Rows from block 9 of a small CTC audio transcriber, named by matrix and row number. Rows with one number belong to one neuron. Each number is 128 + 32 x the weight over its row's rms, rounded and kept within 0 to 255. All counts start at 0.
After each neuron's rows are labels from the 100 clips, of 14976, where the neuron reaches its highest value: "strongest on" is what is common among them; "loudest" is the band of the loudest frequency at the time of the peak. Only what is clearly more common there than usual is listed. The data: read English sentences (LibriTTS-R). In brackets: how many of the 100, against the usual share in percent.
# fc1: MLP up (model.blocks.9.mlp.fc1.weight, 384x192), inputs 96-191
# fc2: MLP down (model.blocks.9.mlp.fc2.weight, 192x384, transposed), outputs 96-191

fc1.346 [142 189 186 130 167 164 127 143 121  72 175 164 143 129 151 123  62 131 145  71 158 142 130 220 133 104 135 124 136 171 168 138 140 113 144  92 167 115 147 129  77 120  84 137  56 109 126 100 227 169 103  85  81  71 145 183  79 152 100 102 118 123 123 145 141 134 118 159 104 119 104 146 190 157 163 114 168 179 127 101 116 213 122 112 126 157 128 165 163 107 168  81  91 161 125 122]
fc2.346 [108 137 124 109 146 164  78 123 179 154 102 181 150 168 145 109 145 159 106  71 192 118 158 145 154  86 100 105 134  69 101 132 170  90 164  41 120 147 139 123 109 155 120 102  92 203 132 136 102  87 122 136 138 102  85 111  80 124 113 154 141 109 111 124 169  77 142 206  88 135 100 118 113 160 122 195 168 151 141 180 112 151  85 166 156 162 108 151 113 128 180 122 106 151 147 114]
strongest on: the word "little" (89 vs 2.6)
loudest: 250 to 500 Hz (48 vs 13.7)

fc1.198 [141 153  92 119 131 135 119 116 143 153 122 131 133  87 115 157  87 131 108 132 132  93  97 130 115 114  99  82 105 138 146  97  88  99 215 121 178  88 174 149  98 170 147  49 197 126 134  95  68 102 135 137 133 148 120 161 178 114 141 105 169 132 101  97 140  82 125 126 158 126 125 103 121 125 108 127 119  90  73 148 123 174  89 141 150 132 115 128 141 179 168  85 139  84  99 123]
fc2.198 [119 102 107 106 106 146 133 162  83 184 152 111 190 153 174 124  74 135 152 233 103 125 111 190 131 144  92 159 146 156 116 140  45  98 129  93 165 119 145 155 120 121 134  58 122 139 124 187  84 108 147 113 200 145 102 144 144 120  97 132  94  83 129 156 140 157 140 106 127  55 139 110 102 142 171 133 122  83  92 200 111 156 161 120 125  91  91 134 101 145 161  84 134 137 124 139]
strongest on: the word "it" (94 vs 15.1); the word "was" (60 vs 15.9)
loudest: 250 to 500 Hz (69 vs 13.7)

fc1.131 [ 74 149 137 106  36  67 124 148 147 151 198 154 128  75 170 127 115 124 114 135 130 129 116 151 140  99  91 107 179  98 129 120 119 130  95 162  50 109 105 131 103 152 160  75  82  95  77 113 132 135  88 127 187 130 161 102 119 158  84 155 162 131  87 182  89 168 143  95 141 119  70  62 148 112 115 140 151 132 112 105 159  90 148 158  98 163  98  67 111 116  82 126  89 185 149  80]
fc2.131 [160 126  68 183 165 173  73 180  85  76  73 116 100 124  69 100 158  91 174  76  61  77 110  89 108 168  77 163 149 148 106 136  60 162 140 119 149 138 102  88 144 137  98 186 147 192 132 131  94 154 109  50  84 156 164  91 107 122 162 146 130 148 112 125 141 103 115 121  85 143 122 131 133  99  77 114 113 120 172 171 149 115 117 102 178 175 128 101 116  74 214 113 180  95 136 124]
strongest on: the word "old" (25 vs 1.7); the word "will" (25 vs 4.1)
loudest: 250 to 500 Hz (42 vs 13.7)

fc1.252 [154 196 135 102 129 131 119 144 154 137 165  72 129 167  81 208 164 142  95  97 157  92 193  83 114 142 150  89  89 118 138 137 105 129  89 145 115 120 136 138 127 124 151  77 138  90 127 121 155 136 102 159 180 137 194  83 175 117  88 176 170 165 165 124 112  52 189 136 194 106  96 154  72 148 160 101 143  90 111 124 129 123 175 108  97 124 129 122 139  77 127  90 108 158  87 107]
fc2.252 [127  74 103  89 144  98 145  80  59 134 166 157 105 142 147 124 107 144 166  77  93 174 160 159 124 149 135 148 123 132 122 160 112  79 151 149 122 155 162 110 117 115 109  87 152 135 156  94 152 118  82 125  90 110 151 115  83  91  94  96 109  95 144 154 101 123 122 167 122 132 110 156 170 165 134 162  79 129 159 123 140 160 155 125  94 125  93 134  54 208 138 124  86 107 173 155]
strongest on: the word "she" (52 vs 8.5)
loudest: 2000 to 4000 Hz (50 vs 2.6)

fc1.31 [138 139 107 145 108 140 144 185 176 120  83 132 115 107 171  95 116 146 143  89 109 128 178 126 168 149 183 153 117  83 152  65 136 137 193 155 116 140 138 116  80  78  87 142 159 158 162 134 107 113 134 178 217 188 145  73 148  90 135 171 195 149 149 106 123 136  90  94 178 165 178 142 121 159 124  74 122 132 147  89 141  78 143  79  66 130 146 146 108 118 111 111 127 124 101 184]
fc2.31 [102 137 144  57 154 139 190 124 112 215  77 118 176 109 124 144 119 106 116 110 134 135  69 151 102 106 158  87 132 161 189 140  83 134 133 162 124 151 119 122 167 165 138 119  85 104  89  62 119 181 163  78 112 126 111 156 182 198 125 132 144 113 137 118 116 136 153 154 176 119  89 124 137 179 139 139 109 118  67 155 140 141  85 168  99 155 178 142 168 108  78 145 160 106 130 127]
strongest on: the word "to" (69 vs 29.5)
loudest: 250 to 500 Hz (35 vs 13.7)

fc1.91 [138 125  69 102 210 129 153 167 169 108 122 176 117 155 162 123 116 116 112  81 144 175 188 113 114 116 100 135 130 149 168 101  55  45 106 108 136 146 175 137 157 169 128 134 140 132  99  85 161 145 121 153 137 158  99 144 134 138 148 105 148 134 128 119 154  89 144 124  97 122 151  86 166 129 136 156  99 190 151  57 120 131  85 114 119 155 149 117 103 119 199  85 141 161 132 117]
fc2.91 [189 113 117 128 121 110 133  42 111 135 128 109 153 164 122  77 140 128 210 129 141 126 147 202 125 111 118 132 117 103 119  89 139 109  76 149 161 132 187 121 164 115 113 111 101 150 129 107 113  87 131 121 120 128 191 183  32 152  59 152 158 104 102 108 124 116 119 168 133  77  98 187 137 150  61 184 116  82 127 148 138 141 180 144 191 127  74 159  70 141 190 118  76 104 126 154]
strongest on: the word "little" (96 vs 2.6); the word "a" (50 vs 23.3)
loudest: 250 to 500 Hz (66 vs 13.7)

fc1.342 [175 136  79 173  87 164 156 129 131 113 189 158 144  79 127  34 128 152 110  98 168 141 150 166 124  80 159 134 115 159 122 185 129  78 169 134 130 163 142 117 108 120 156 111 140 128 126 130 145 201  88 163  88 126 109  98 102 103 124  90 111 117 169 174 131  90 184 106 114 116 109 145 111 175 139 114 134  72  99 117 176 162  91 152 140 157  94  97 165  86 125 123 118  72 126  49]
fc2.342 [177 141  31 151 155 103  86  98  72 156 143 126 111 141 103 156  92 128 109 142  85 138 123  61  73 104  97 144  64 157 125  98  90 124  54 132 100 136 121 173 112 125  94 149 148 148 149  87  95 105 146 117  54 181 132 115 198 172 145 138  95 149 126 101 132 117  65 106  88 111 100 112 151 142  77 192 112 111 123 103 128 131 157 113 134 135 178 147 150  74 126 126 195 172  59 178]
strongest on: the word "it" (54 vs 15.1); the word "was" (41 vs 15.9)
loudest: 250 to 500 Hz (47 vs 13.7)

fc1.102 [109 168 182 139 183 144 124 130  91 136 191 141 135  74 172 126 111 163 199  98  99 134 152  97 121 139 128  94 176 147 196 132  83 137 155 133 169 142  95 107 112 107  50 140 109  68  93 173  84 202 129 151 145 101 118 107  95 108 157 141  90 121 122 140 183  81 162  97 141 124 102 117  47 110 159  96 128  92 139 162 172 121 142  25 116 168 107  90 167 118 118 180 131 147 126 115]
fc2.102 [157 159 127 133 130 136  85 113 130 130 124 115  85 144 116 143 114 147  64 103 160 135 159 171 121 138 116 122 158 111  98 123 185 154 107 171  39 149 173 131 115 146 160 107  79 186 146 123 185 147  97  84 117 142 152  86 181 139 103 107  97 173  89 148  66 181  82 128  97 160 195 110 138 125 124 180 182 131 116 108 153 129  77 160 186 146 169 149 119 120 155 159 125 136  97 102]
strongest on: the word "she" (34 vs 8.5)
loudest: 2000 to 4000 Hz (34 vs 2.6); 4000 to 8000 Hz (32 vs 5.7)

fc1.27 [116 140 118 139 103 147 120  84  85 143 152 102 129 183 148 119 160 137 134 119  79 160  77 118  99 130 170 150 133 117 139 172 161 143 136  83 113 173 116 101  91 121 118 169 145 126 162 108 100 121 181 150 130 146 137 168 100 115 108 153 101 134  39 164 204 167 131 172 139 106 215 173 117 158 159 113 134 114  76 108 152 150 139  62 161 138 119 144 120 144 112 112 150 100 109 109]
fc2.27 [145  97  94 100 113  89 137 115 106 101  96 153 100  86 116 129 100 102 179 150 186 117 146 109 117 169  93  60 138 174 133  50 113  79  91 183 101 163 112 141 103 100 197 105 113 145 104 167 132 144  78 119 112 125 126  67 104 101 159 150 105  81 152  78  66  94 157  96  87 149 115 127 161 136  79 122 125 123 184 124 106 121 162 105 126 161 152  89 142  85 155 142 119 131 182 152]
strongest on: the word "it" (40 vs 15.1)
loudest: 250 to 500 Hz (41 vs 13.7)

fc1.72 [140  95 115 159 116 163 121 100 150 156 138  63 103 121 132 140  50  38 119  58 144 119 143 122 133  99 125 109 119 183 113  99 123 161 195 103 121 104  94  92  94 118 175  70 124 133  98 117 134  92 143 115 149  77 134 119  89 108 119 109 115 111 177 138 111  70  55 142 155 170  96 118 103 115 110 103 134 126 110 173 109 139 147 130 139 173  76 135  74  95  87 137 113  77 164  38]
fc2.72 [103  87 129 157 152 167 100  93  62 135 122 162 138 146 132 170 151 103 151 162 121 102 133 113 149 143  90 143  53 166 207 114 102 160 167 154 157 154 134 150 159 178 122  97  84 193 120 132 147 166 107 182 140 136 168 149 175 101 101 142 142 115  99 144  62 144 151 110 155  93  72 104 225  80 117 119 153 118 121 144 187  77 130 103 139 145 150  94  92 111 123 110 157 145 182 157]
strongest on: the word "it" (38 vs 15.1); the word "his" (27 vs 10); the word "is" (27 vs 10)
loudest: 250 to 500 Hz (54 vs 13.7)

fc1.337 [ 98 165 160 139 144 140 104 136 127  57  95 135 137 112 152 179 116  87  94 126 121 153 139 164 154 151 159 143 100 162 170  96 150 186 116 116 119 187 153 127 176  95 134 128 142 128 114 142 176  94 120 195 166 150 113 144  72  84 111  73 143 154 156 111 150 112 202 168 103  90 123  93 181 227 191 123  84  92 120 138 106 149  94 124 112 147 102 129 121  85  97 110 152 111 173 104]
fc2.337 [201 121 111 145 141  64 137 116  93 165 102 194 118 127 105 132 171 180 126 120 105 129 154 108 161 162  75  99 175 127 116 175 132  99 166 149 118 113 133 119 100 177 156 196 175 139 122 124 100 170 106  88 128 160 137 144 173  84 112 151 129 160 122 117  86 132  74 112 180 107 168 166 106  47 141 114 169 141 100  76 171 130 116 159 115 143 111 169 184 139 186 117 118 135 151  94]
strongest on: the word "little" (33 vs 2.6)
loudest: 250 to 500 Hz (40 vs 13.7)

fc1.167 [157 131  90  50 110 123 115 161 135  85 123 126 136 141 114 111 109 111 206 115 124 137   8  85 167 103 106 116  69 126 139 167 126 166 113 106 126 148 154 175 118 123 130  86  28 127 172  89 161 132 113 109  75 124 123 131 176 146 166 165 118 112 132 174 173 138 124  85 152 140 117 148  95 100 164 124 148  99 139  61 174 164 156 112 123 149 138  82 128 124 145 116  64 124 118  92]
fc2.167 [129 108 148 205 129 146 108 166 142 136 101 178 127 138 134 160  93 135  97 153 123  33 164  96 155 154 179 119 120 103 150 116 153 162 183 157 136  90 133  97 180 172 128 101 174  96 169 136 101 119 123 114 110 112 177 113 120 184 113 114 157  75 166 176  86 124 175 111 139  96 201 137  95 103 114  99 157  52 118 112 149  85  93 120 171 124 143 108 187 143 202 125  91 180 116  81]
strongest on: the word "great" (38 vs 1.3)
loudest: 250 to 500 Hz (56 vs 13.7)

fc1.17 [139  97 122 128 138 126 167 107 105  86 142 146 200  89 118 117 161 132 141  84 169 147 113 145 100  78  86  92  87 124  94 194 120  83  98 137 141 146 119 121  90  95 142 102 146 144 116  83 123 171 152 109 104 147 114 122 102 150 211 184 114 155 180  98 111 142 162  74 167 146 126 160 154 117 110 154  77 184 172 132 134 211 134 100 157 158  99 129  85 140  79  84 116 168  86 155]
fc2.17 [113 116 125 178 106 109  96 141 183 100 133 136  56  69  88 128 185 144  62 158  98 107 116 162 142 117 108 183 153 139  93 172  95  89 151 110  99 110 124  66 139 153 111 122  73 123 173 159 142 122 152 106 119  59 150 194 136  96 101 134 161 137 131 122 136 115 145 119 150 122 105 144 151  96  98 112 158 123 173 151 176 151 141 145 204 170  12  94 143 139 154  76 114 106 121 118]
strongest on: the word "asked" (82 vs 1.8); the word "you" (40 vs 14.3)
loudest: 4000 to 8000 Hz (35 vs 5.7)

fc1.378 [ 84 137 127 133  92 132 132 136 130 117 122 162 127 101 151  44 138 149 125 143 176  90 121 120 122 154 131 123 134 150 173  93 121 119 143 215 103 188 104 115 140 128 139  96 133 156 169  67 133 170 174  64 141 178 153 105  93 165  29 144 110  77 143  80 157 120  92  80  65 132 110 159 177 119 126 119 100 108 128 149 107 108 115 119 141 102 127  51 145  73 153 125  54  94 173 149]
fc2.378 [105 134  76 178  85 122  76 134 103 181  85 136 207 137 144 141 132 159 118 124 114 145 158 133 126 108 129 144 158 147  59 133 107  98  75  97 111 101 122 175 130 110 127  82 170 148 111  89 149 126  98 118 130 137  28 150 163 143 137  97 120 143 116 105 138 131 136 167 143 168  92 113  94 120 156 133 144 126 157 124 145 149 133  79 138 113 114 209 148 160 148 124 138 138 102 138]
strongest on: the word "to" (78 vs 29.5)
loudest: 250 to 500 Hz (31 vs 13.7)