{"model": "CTC audio transcriber", "dataset": "read English sentences (LibriTTS-R)", "train_examples": 15625, "gain_aug_db": 10, "time_shift_ms": 100, "input": "waveform_16khz", "tokenizer": "char", "vocab_size": 32, "arch": "transformer", "norm": "rmsnorm", "norm_position": "pre", "hidden_act": "gelu", "mlp_ratio": 2, "head_dim": 16, "fused_qkv": false, "bias": "all", "qk_norm": false, "parallel_block": false, "inner_norm": false, "drop_path": 0.15, "wave_strides": [5, 4, 4, 2], "subsampling": 2, "layers": 14, "width": 192, "positions": "rope", "init": "lecun_normal", "residual_init": "none", "optimizer": "soap", "beta2": 0.999, "learning_rate": 0.0016, "beta1": 0.95, "shampoo_beta": 0.95, "eps": 1e-08, "precondition_frequency": 10, "max_precond_dim": 1536, "one_sided": false, "adamw_lr_other_params": 0.0014, "max_grad_norm": 1.0, "max_steps": 5300, "batch_size": 64, "epochs": 21.7, "lr_schedule": "wsd", "decay_fraction": 0.3, "final_lr_fraction": 0.1, "warmup_steps": 100, "weight_decay": 0.3, "adamw_weight_decay_other_params": 0.01}
Rows from block 11, named by matrix and row number. Rows with one number belong to one attention dimension. Each number is 200 + 20 x the weight over its row's rms, rounded and kept within 0 to 999. All counts start at 0. After the name is the row's rms in percent of the matrix's.
# v: attention value (model.blocks.11.attn.v.weight, 192x192), inputs 0-95
# proj: attention output (model.blocks.11.attn.proj.weight, 192x192, transposed), outputs 0-95
v.62,100,227,187,183,201,215,232,224,215,177,162,186,206,216,235,197,197,198,176,207,217,203,229,169,179,159,170,220,222,199,191,220,179,255,207,212,216,187,207,178,201,190,199,169,242,226,184,256,217,225,209,225,176,198,189,179,207,179,195,213,201,191,230,197,202,205,212,203,191,211,250,213,213,191,206,197,213,202,222,214,207,190,186,242,195,219,184,218,233,204,235,171,217,207,223,197,208
proj.62,098,192,183,217,200,205,216,193,187,227,190,208,204,184,190,199,176,197,204,200,182,199,231,194,218,239,217,184,196,205,206,212,183,207,206,222,206,179,185,198,201,164,168,231,202,217,159,166,238,197,230,180,226,197,209,203,207,203,231,194,180,183,216,222,200,213,191,212,204,217,246,170,216,192,185,188,187,194,197,185,182,211,192,198,214,189,197,197,183,193,174,221,203,223,203,197,193
v.63,112,200,212,218,184,163,223,184,180,160,179,175,222,201,136,189,185,224,242,213,173,229,226,194,223,178,193,206,206,182,214,229,212,187,236,188,227,199,244,171,219,175,220,207,222,223,242,182,211,184,201,205,228,183,225,181,195,194,206,201,213,215,205,217,189,200,204,190,157,204,193,210,199,216,203,205,199,209,192,220,170,214,178,204,215,189,192,178,190,184,214,179,192,185,242,201,195
proj.63,106,186,195,190,194,217,211,196,221,195,197,204,211,202,245,221,209,208,177,183,190,198,195,221,185,205,223,193,227,206,196,172,205,187,202,234,186,175,181,217,181,208,175,180,148,161,148,228,172,209,191,193,213,165,198,196,216,196,186,157,212,192,175,238,227,195,176,205,225,187,226,197,197,207,211,193,203,203,233,189,221,190,216,175,185,209,201,202,210,213,184,233,206,180,185,218,202
v.64,117,205,239,205,184,184,233,208,210,198,207,174,224,188,204,180,213,155,183,193,206,229,195,201,201,204,181,180,168,222,182,205,198,190,179,160,201,171,208,197,221,211,225,195,190,226,216,208,186,193,186,182,197,181,194,164,195,228,209,204,181,226,195,177,195,170,212,183,180,183,213,209,183,205,227,177,219,196,224,218,225,187,170,224,193,207,254,209,225,208,200,226,192,188,193,209,198
proj.64,102,171,176,158,220,224,177,186,193,175,197,224,220,198,208,236,191,194,228,201,175,183,233,183,208,199,195,227,213,184,202,217,192,214,216,179,195,256,173,227,193,163,195,195,211,167,199,176,171,222,237,223,199,227,175,185,179,193,171,221,219,191,162,223,175,177,206,190,208,152,204,207,194,189,210,227,188,200,219,192,218,225,241,217,178,206,174,206,209,241,184,173,182,201,191,189,208
v.65,096,206,176,221,171,196,250,224,182,191,202,214,218,192,160,220,200,218,153,183,201,219,216,195,206,207,200,226,186,196,186,195,206,201,217,237,187,213,181,178,203,213,227,175,191,169,189,180,229,220,181,240,188,171,194,202,215,169,231,202,190,209,192,176,209,174,201,177,201,203,228,160,203,229,214,213,178,203,231,214,183,194,184,201,199,213,185,185,181,158,193,207,210,170,226,212,226
proj.65,099,191,204,191,208,181,179,196,234,176,183,182,208,231,232,166,206,190,220,207,163,206,200,185,193,171,192,200,184,194,208,170,183,175,197,196,207,151,229,231,203,200,209,191,235,172,219,206,209,194,196,187,210,254,186,200,200,213,160,192,231,188,193,213,204,228,222,188,211,198,161,236,228,181,221,203,232,193,178,212,217,191,205,196,178,226,212,218,180,195,192,199,191,223,238,194,168
v.66,102,206,211,180,185,188,209,197,199,198,178,216,220,180,206,217,215,176,247,179,193,223,222,207,197,208,189,206,238,201,217,193,212,212,201,200,191,195,183,222,170,210,189,148,188,172,231,210,202,224,207,221,201,211,183,252,222,198,209,212,185,193,221,183,183,180,203,198,169,192,177,191,160,213,206,209,240,209,210,191,243,198,203,180,185,215,199,216,185,187,165,236,202,223,215,177,199
proj.66,099,212,188,240,197,183,193,262,194,226,190,210,214,212,223,207,181,217,201,205,207,217,192,173,171,182,198,185,194,211,204,215,200,200,207,214,185,188,203,202,221,149,198,263,153,222,177,213,221,158,175,207,190,173,210,138,182,195,224,196,240,192,172,206,212,206,235,198,240,200,190,202,227,186,187,193,184,198,205,218,199,184,224,206,199,178,210,194,228,208,183,157,183,182,178,213,208
v.67,104,205,220,173,207,199,227,185,194,207,204,197,159,196,220,201,201,190,213,191,188,216,189,180,207,175,208,206,236,231,209,213,208,163,198,206,218,197,177,196,206,200,192,214,182,175,204,240,241,177,186,189,237,196,206,187,176,160,210,232,201,213,181,184,177,178,177,224,203,193,221,206,231,198,207,199,209,181,165,146,232,225,199,186,220,205,207,205,212,212,230,227,202,181,209,250,229
proj.67,100,203,196,223,180,177,191,216,163,223,203,194,211,203,217,218,191,206,187,226,195,170,183,203,177,201,192,188,160,188,226,183,199,202,209,233,180,193,224,253,214,211,198,218,197,222,175,196,175,242,225,205,203,231,210,187,185,203,208,205,190,166,240,194,194,168,200,192,181,206,193,224,164,198,189,188,188,232,206,191,187,217,191,232,170,211,204,230,239,201,180,175,193,208,223,173,177
v.68,097,169,200,220,198,201,192,223,232,174,223,211,196,165,170,197,220,208,206,212,222,203,210,186,201,199,189,188,212,192,234,202,211,220,210,190,195,191,220,194,179,187,210,235,229,216,189,206,201,246,235,205,215,218,209,212,199,181,190,242,235,215,212,229,194,204,252,241,192,193,213,179,226,188,208,223,190,220,208,205,237,155,190,194,190,229,203,183,215,181,219,193,217,206,190,162,223
proj.68,097,226,219,205,213,229,219,186,189,211,203,199,202,176,226,222,182,196,192,188,211,219,162,178,195,204,207,206,199,219,164,195,173,210,212,188,180,183,192,201,217,193,187,198,181,205,168,178,183,187,174,206,172,218,215,219,210,196,236,196,175,186,189,197,196,221,191,196,222,205,170,236,192,177,199,194,234,209,174,223,166,204,201,208,194,217,182,215,231,171,204,178,210,182,172,239,215
v.69,106,176,194,189,184,245,215,198,180,225,203,221,190,165,200,173,221,177,207,174,179,149,184,179,210,198,218,191,181,209,201,215,175,203,226,168,225,205,238,165,173,187,229,218,201,236,153,198,181,213,153,200,200,227,203,196,207,231,163,202,178,191,213,227,175,202,197,199,199,184,197,213,248,191,235,188,217,205,221,205,186,214,175,197,185,205,194,176,187,163,182,179,192,226,186,216,216
proj.69,095,197,200,222,205,183,171,168,206,210,191,211,213,231,211,208,176,176,175,197,215,203,180,208,180,185,176,198,240,198,175,139,200,222,208,149,195,217,191,230,215,190,265,207,196,193,219,193,194,189,211,191,209,194,213,214,223,171,206,161,218,175,186,198,223,189,216,184,235,160,216,186,184,168,182,167,211,201,195,229,199,219,201,204,189,183,226,181,201,202,214,185,202,171,218,175,172
v.70,097,211,216,229,186,191,215,209,180,214,227,203,164,190,214,223,192,181,212,214,216,236,174,197,167,184,206,187,167,209,198,202,213,217,196,221,212,206,207,242,175,226,180,187,241,208,176,210,224,214,190,195,194,233,219,217,218,187,181,218,193,199,188,207,197,218,229,228,181,200,218,196,215,219,187,241,224,236,208,180,239,236,222,202,213,194,197,186,218,186,200,178,208,185,208,206,243
proj.70,097,191,169,204,185,158,210,189,236,180,201,209,200,230,202,181,161,227,194,198,210,186,225,206,177,186,201,215,191,218,189,178,163,199,221,183,246,200,183,185,194,171,177,187,169,182,208,170,197,196,159,180,198,197,160,188,191,209,225,199,191,188,243,156,187,190,160,200,209,206,212,173,185,207,250,191,177,199,194,207,205,164,199,222,157,222,181,208,175,207,195,194,209,188,185,208,162
v.71,101,210,196,200,223,208,175,204,210,198,202,206,186,180,213,198,216,165,188,246,202,213,242,220,204,239,178,222,176,190,179,205,214,229,191,201,204,187,216,191,212,195,224,231,193,198,203,165,243,223,223,220,186,199,221,176,160,239,217,216,179,193,166,217,194,182,193,191,203,164,183,195,224,197,199,175,195,198,250,222,218,224,219,226,222,209,171,198,159,189,205,198,197,169,236,217,181
proj.71,096,225,168,177,191,195,191,168,217,172,211,226,198,237,196,220,170,196,214,191,196,201,188,154,201,220,208,241,187,212,190,203,200,213,199,209,150,194,232,219,172,172,202,201,212,189,211,164,221,220,195,182,173,204,182,171,209,216,160,226,188,216,192,186,195,214,206,239,158,181,193,190,208,156,190,183,199,201,209,208,210,215,192,167,204,190,226,198,222,154,183,187,218,187,199,220,215
v.72,098,218,211,210,216,220,215,159,220,192,185,198,194,199,231,168,187,163,190,198,230,219,157,228,209,231,211,187,199,204,247,207,162,191,183,204,193,191,183,209,197,224,193,149,254,194,168,189,194,192,188,204,209,223,177,185,196,199,207,200,175,215,187,180,184,182,192,210,209,176,247,232,198,193,167,209,177,209,212,216,219,195,201,198,142,222,217,213,175,186,207,214,196,206,210,183,206
proj.72,093,220,170,195,178,182,160,218,221,170,197,236,212,166,176,194,195,224,240,196,181,190,209,207,181,166,168,189,204,199,190,208,199,166,218,166,200,191,199,241,237,170,183,232,144,217,227,225,219,212,223,217,203,174,237,220,203,237,193,195,176,195,228,210,209,173,189,219,203,206,194,201,214,210,244,206,208,180,206,190,189,192,183,224,213,218,188,172,195,212,209,228,227,172,184,200,235
v.73,098,201,175,199,201,207,181,210,224,208,188,169,193,145,229,186,166,251,191,194,199,188,169,168,203,217,204,173,211,211,172,162,204,215,206,171,176,201,205,207,192,210,186,193,150,207,201,177,199,193,228,183,180,212,197,201,186,196,227,205,184,158,210,190,222,204,228,198,190,178,212,209,243,188,185,196,181,210,199,211,194,246,183,202,213,178,242,172,194,181,188,230,182,180,182,190,212
proj.73,095,205,211,184,224,190,200,208,238,161,161,204,155,244,188,227,204,173,177,205,189,232,217,216,240,215,222,188,210,199,190,202,229,177,220,172,204,185,180,175,213,188,196,195,222,186,216,194,219,194,190,199,200,201,194,206,210,179,204,207,183,198,197,223,183,207,170,201,207,187,229,204,212,189,204,211,200,181,202,209,205,190,208,209,185,198,190,154,190,210,200,206,193,225,158,211,203
v.74,100,186,175,190,187,184,171,169,166,197,209,221,173,210,206,204,216,232,232,183,218,172,203,213,199,206,211,201,214,201,203,197,194,202,211,173,223,201,250,222,235,205,221,154,209,197,176,221,201,195,218,186,185,180,225,200,190,194,224,199,185,195,232,215,213,222,182,229,247,190,198,196,211,188,185,214,206,210,197,194,203,233,197,193,197,186,212,236,175,217,186,200,214,224,193,218,240
proj.74,099,231,223,199,195,176,241,197,191,179,209,230,207,223,164,215,204,192,187,218,180,236,222,198,192,166,184,203,152,229,177,178,204,166,241,209,180,208,224,162,193,186,197,198,190,241,214,179,184,200,182,185,166,213,189,210,221,205,177,210,189,193,174,195,183,199,190,160,195,215,178,194,182,189,225,204,227,193,190,223,215,168,212,157,185,174,184,187,233,240,249,214,205,182,177,195,191
v.75,098,206,186,215,200,219,209,194,190,144,211,202,195,190,212,194,227,200,207,181,228,177,199,183,217,181,197,189,193,170,190,188,175,190,219,214,183,213,201,180,196,176,192,179,208,187,170,201,249,205,232,216,189,184,207,222,160,175,201,168,234,186,165,187,157,233,187,207,196,169,220,199,191,213,184,189,209,206,192,179,192,175,210,219,222,202,209,169,177,195,182,213,248,197,161,214,181
proj.75,098,214,215,162,207,187,215,188,223,207,205,184,192,199,184,176,208,183,187,224,177,184,175,232,206,219,216,179,221,211,187,219,181,202,180,223,188,164,221,212,218,188,176,210,200,212,194,235,219,199,212,215,199,188,187,182,198,203,174,209,185,186,194,186,200,167,185,227,204,211,217,223,192,221,221,204,201,191,159,192,182,216,208,193,196,219,209,234,220,185,192,179,202,192,231,194,221
v.76,101,190,142,202,210,192,205,212,197,177,208,189,204,211,186,204,208,230,201,216,199,172,216,212,231,155,211,203,193,191,218,223,195,189,201,228,213,208,233,206,192,240,220,167,206,185,179,207,189,227,189,222,186,210,188,207,193,177,220,220,234,212,196,229,196,177,192,217,211,201,225,196,208,204,225,166,219,204,182,211,183,201,159,169,199,217,208,218,190,208,167,222,215,183,202,199,210
proj.76,100,196,209,185,215,207,166,158,204,205,238,206,221,196,193,151,208,151,190,195,191,163,206,193,176,239,256,210,223,212,194,159,227,214,195,195,205,190,209,222,222,193,192,242,189,209,215,192,182,196,236,201,203,181,243,172,212,189,223,203,220,222,220,182,249,218,206,174,168,189,194,192,222,208,197,182,205,171,189,192,212,198,233,208,215,206,179,202,206,179,238,200,217,222,204,194,207
v.77,101,233,220,184,203,178,226,199,195,208,198,205,210,194,225,202,172,234,167,204,217,201,199,188,166,225,186,192,205,196,184,206,234,250,162,184,219,208,186,198,231,224,182,205,187,180,197,218,209,215,193,213,179,190,237,216,231,178,165,202,200,205,220,225,244,219,265,223,175,213,207,209,186,224,193,173,182,234,248,211,215,202,172,215,167,204,206,186,199,195,181,203,218,170,188,176,226
proj.77,103,171,216,199,202,221,175,205,180,205,216,225,197,233,201,225,212,201,216,207,179,201,195,186,213,206,197,175,207,197,208,203,187,197,205,179,227,208,176,199,222,212,198,171,184,202,181,197,217,210,197,161,206,199,174,145,186,215,220,166,190,191,213,220,201,194,118,238,197,217,195,199,173,154,208,206,232,192,177,204,238,196,197,205,219,168,206,199,194,177,203,224,175,193,199,211,187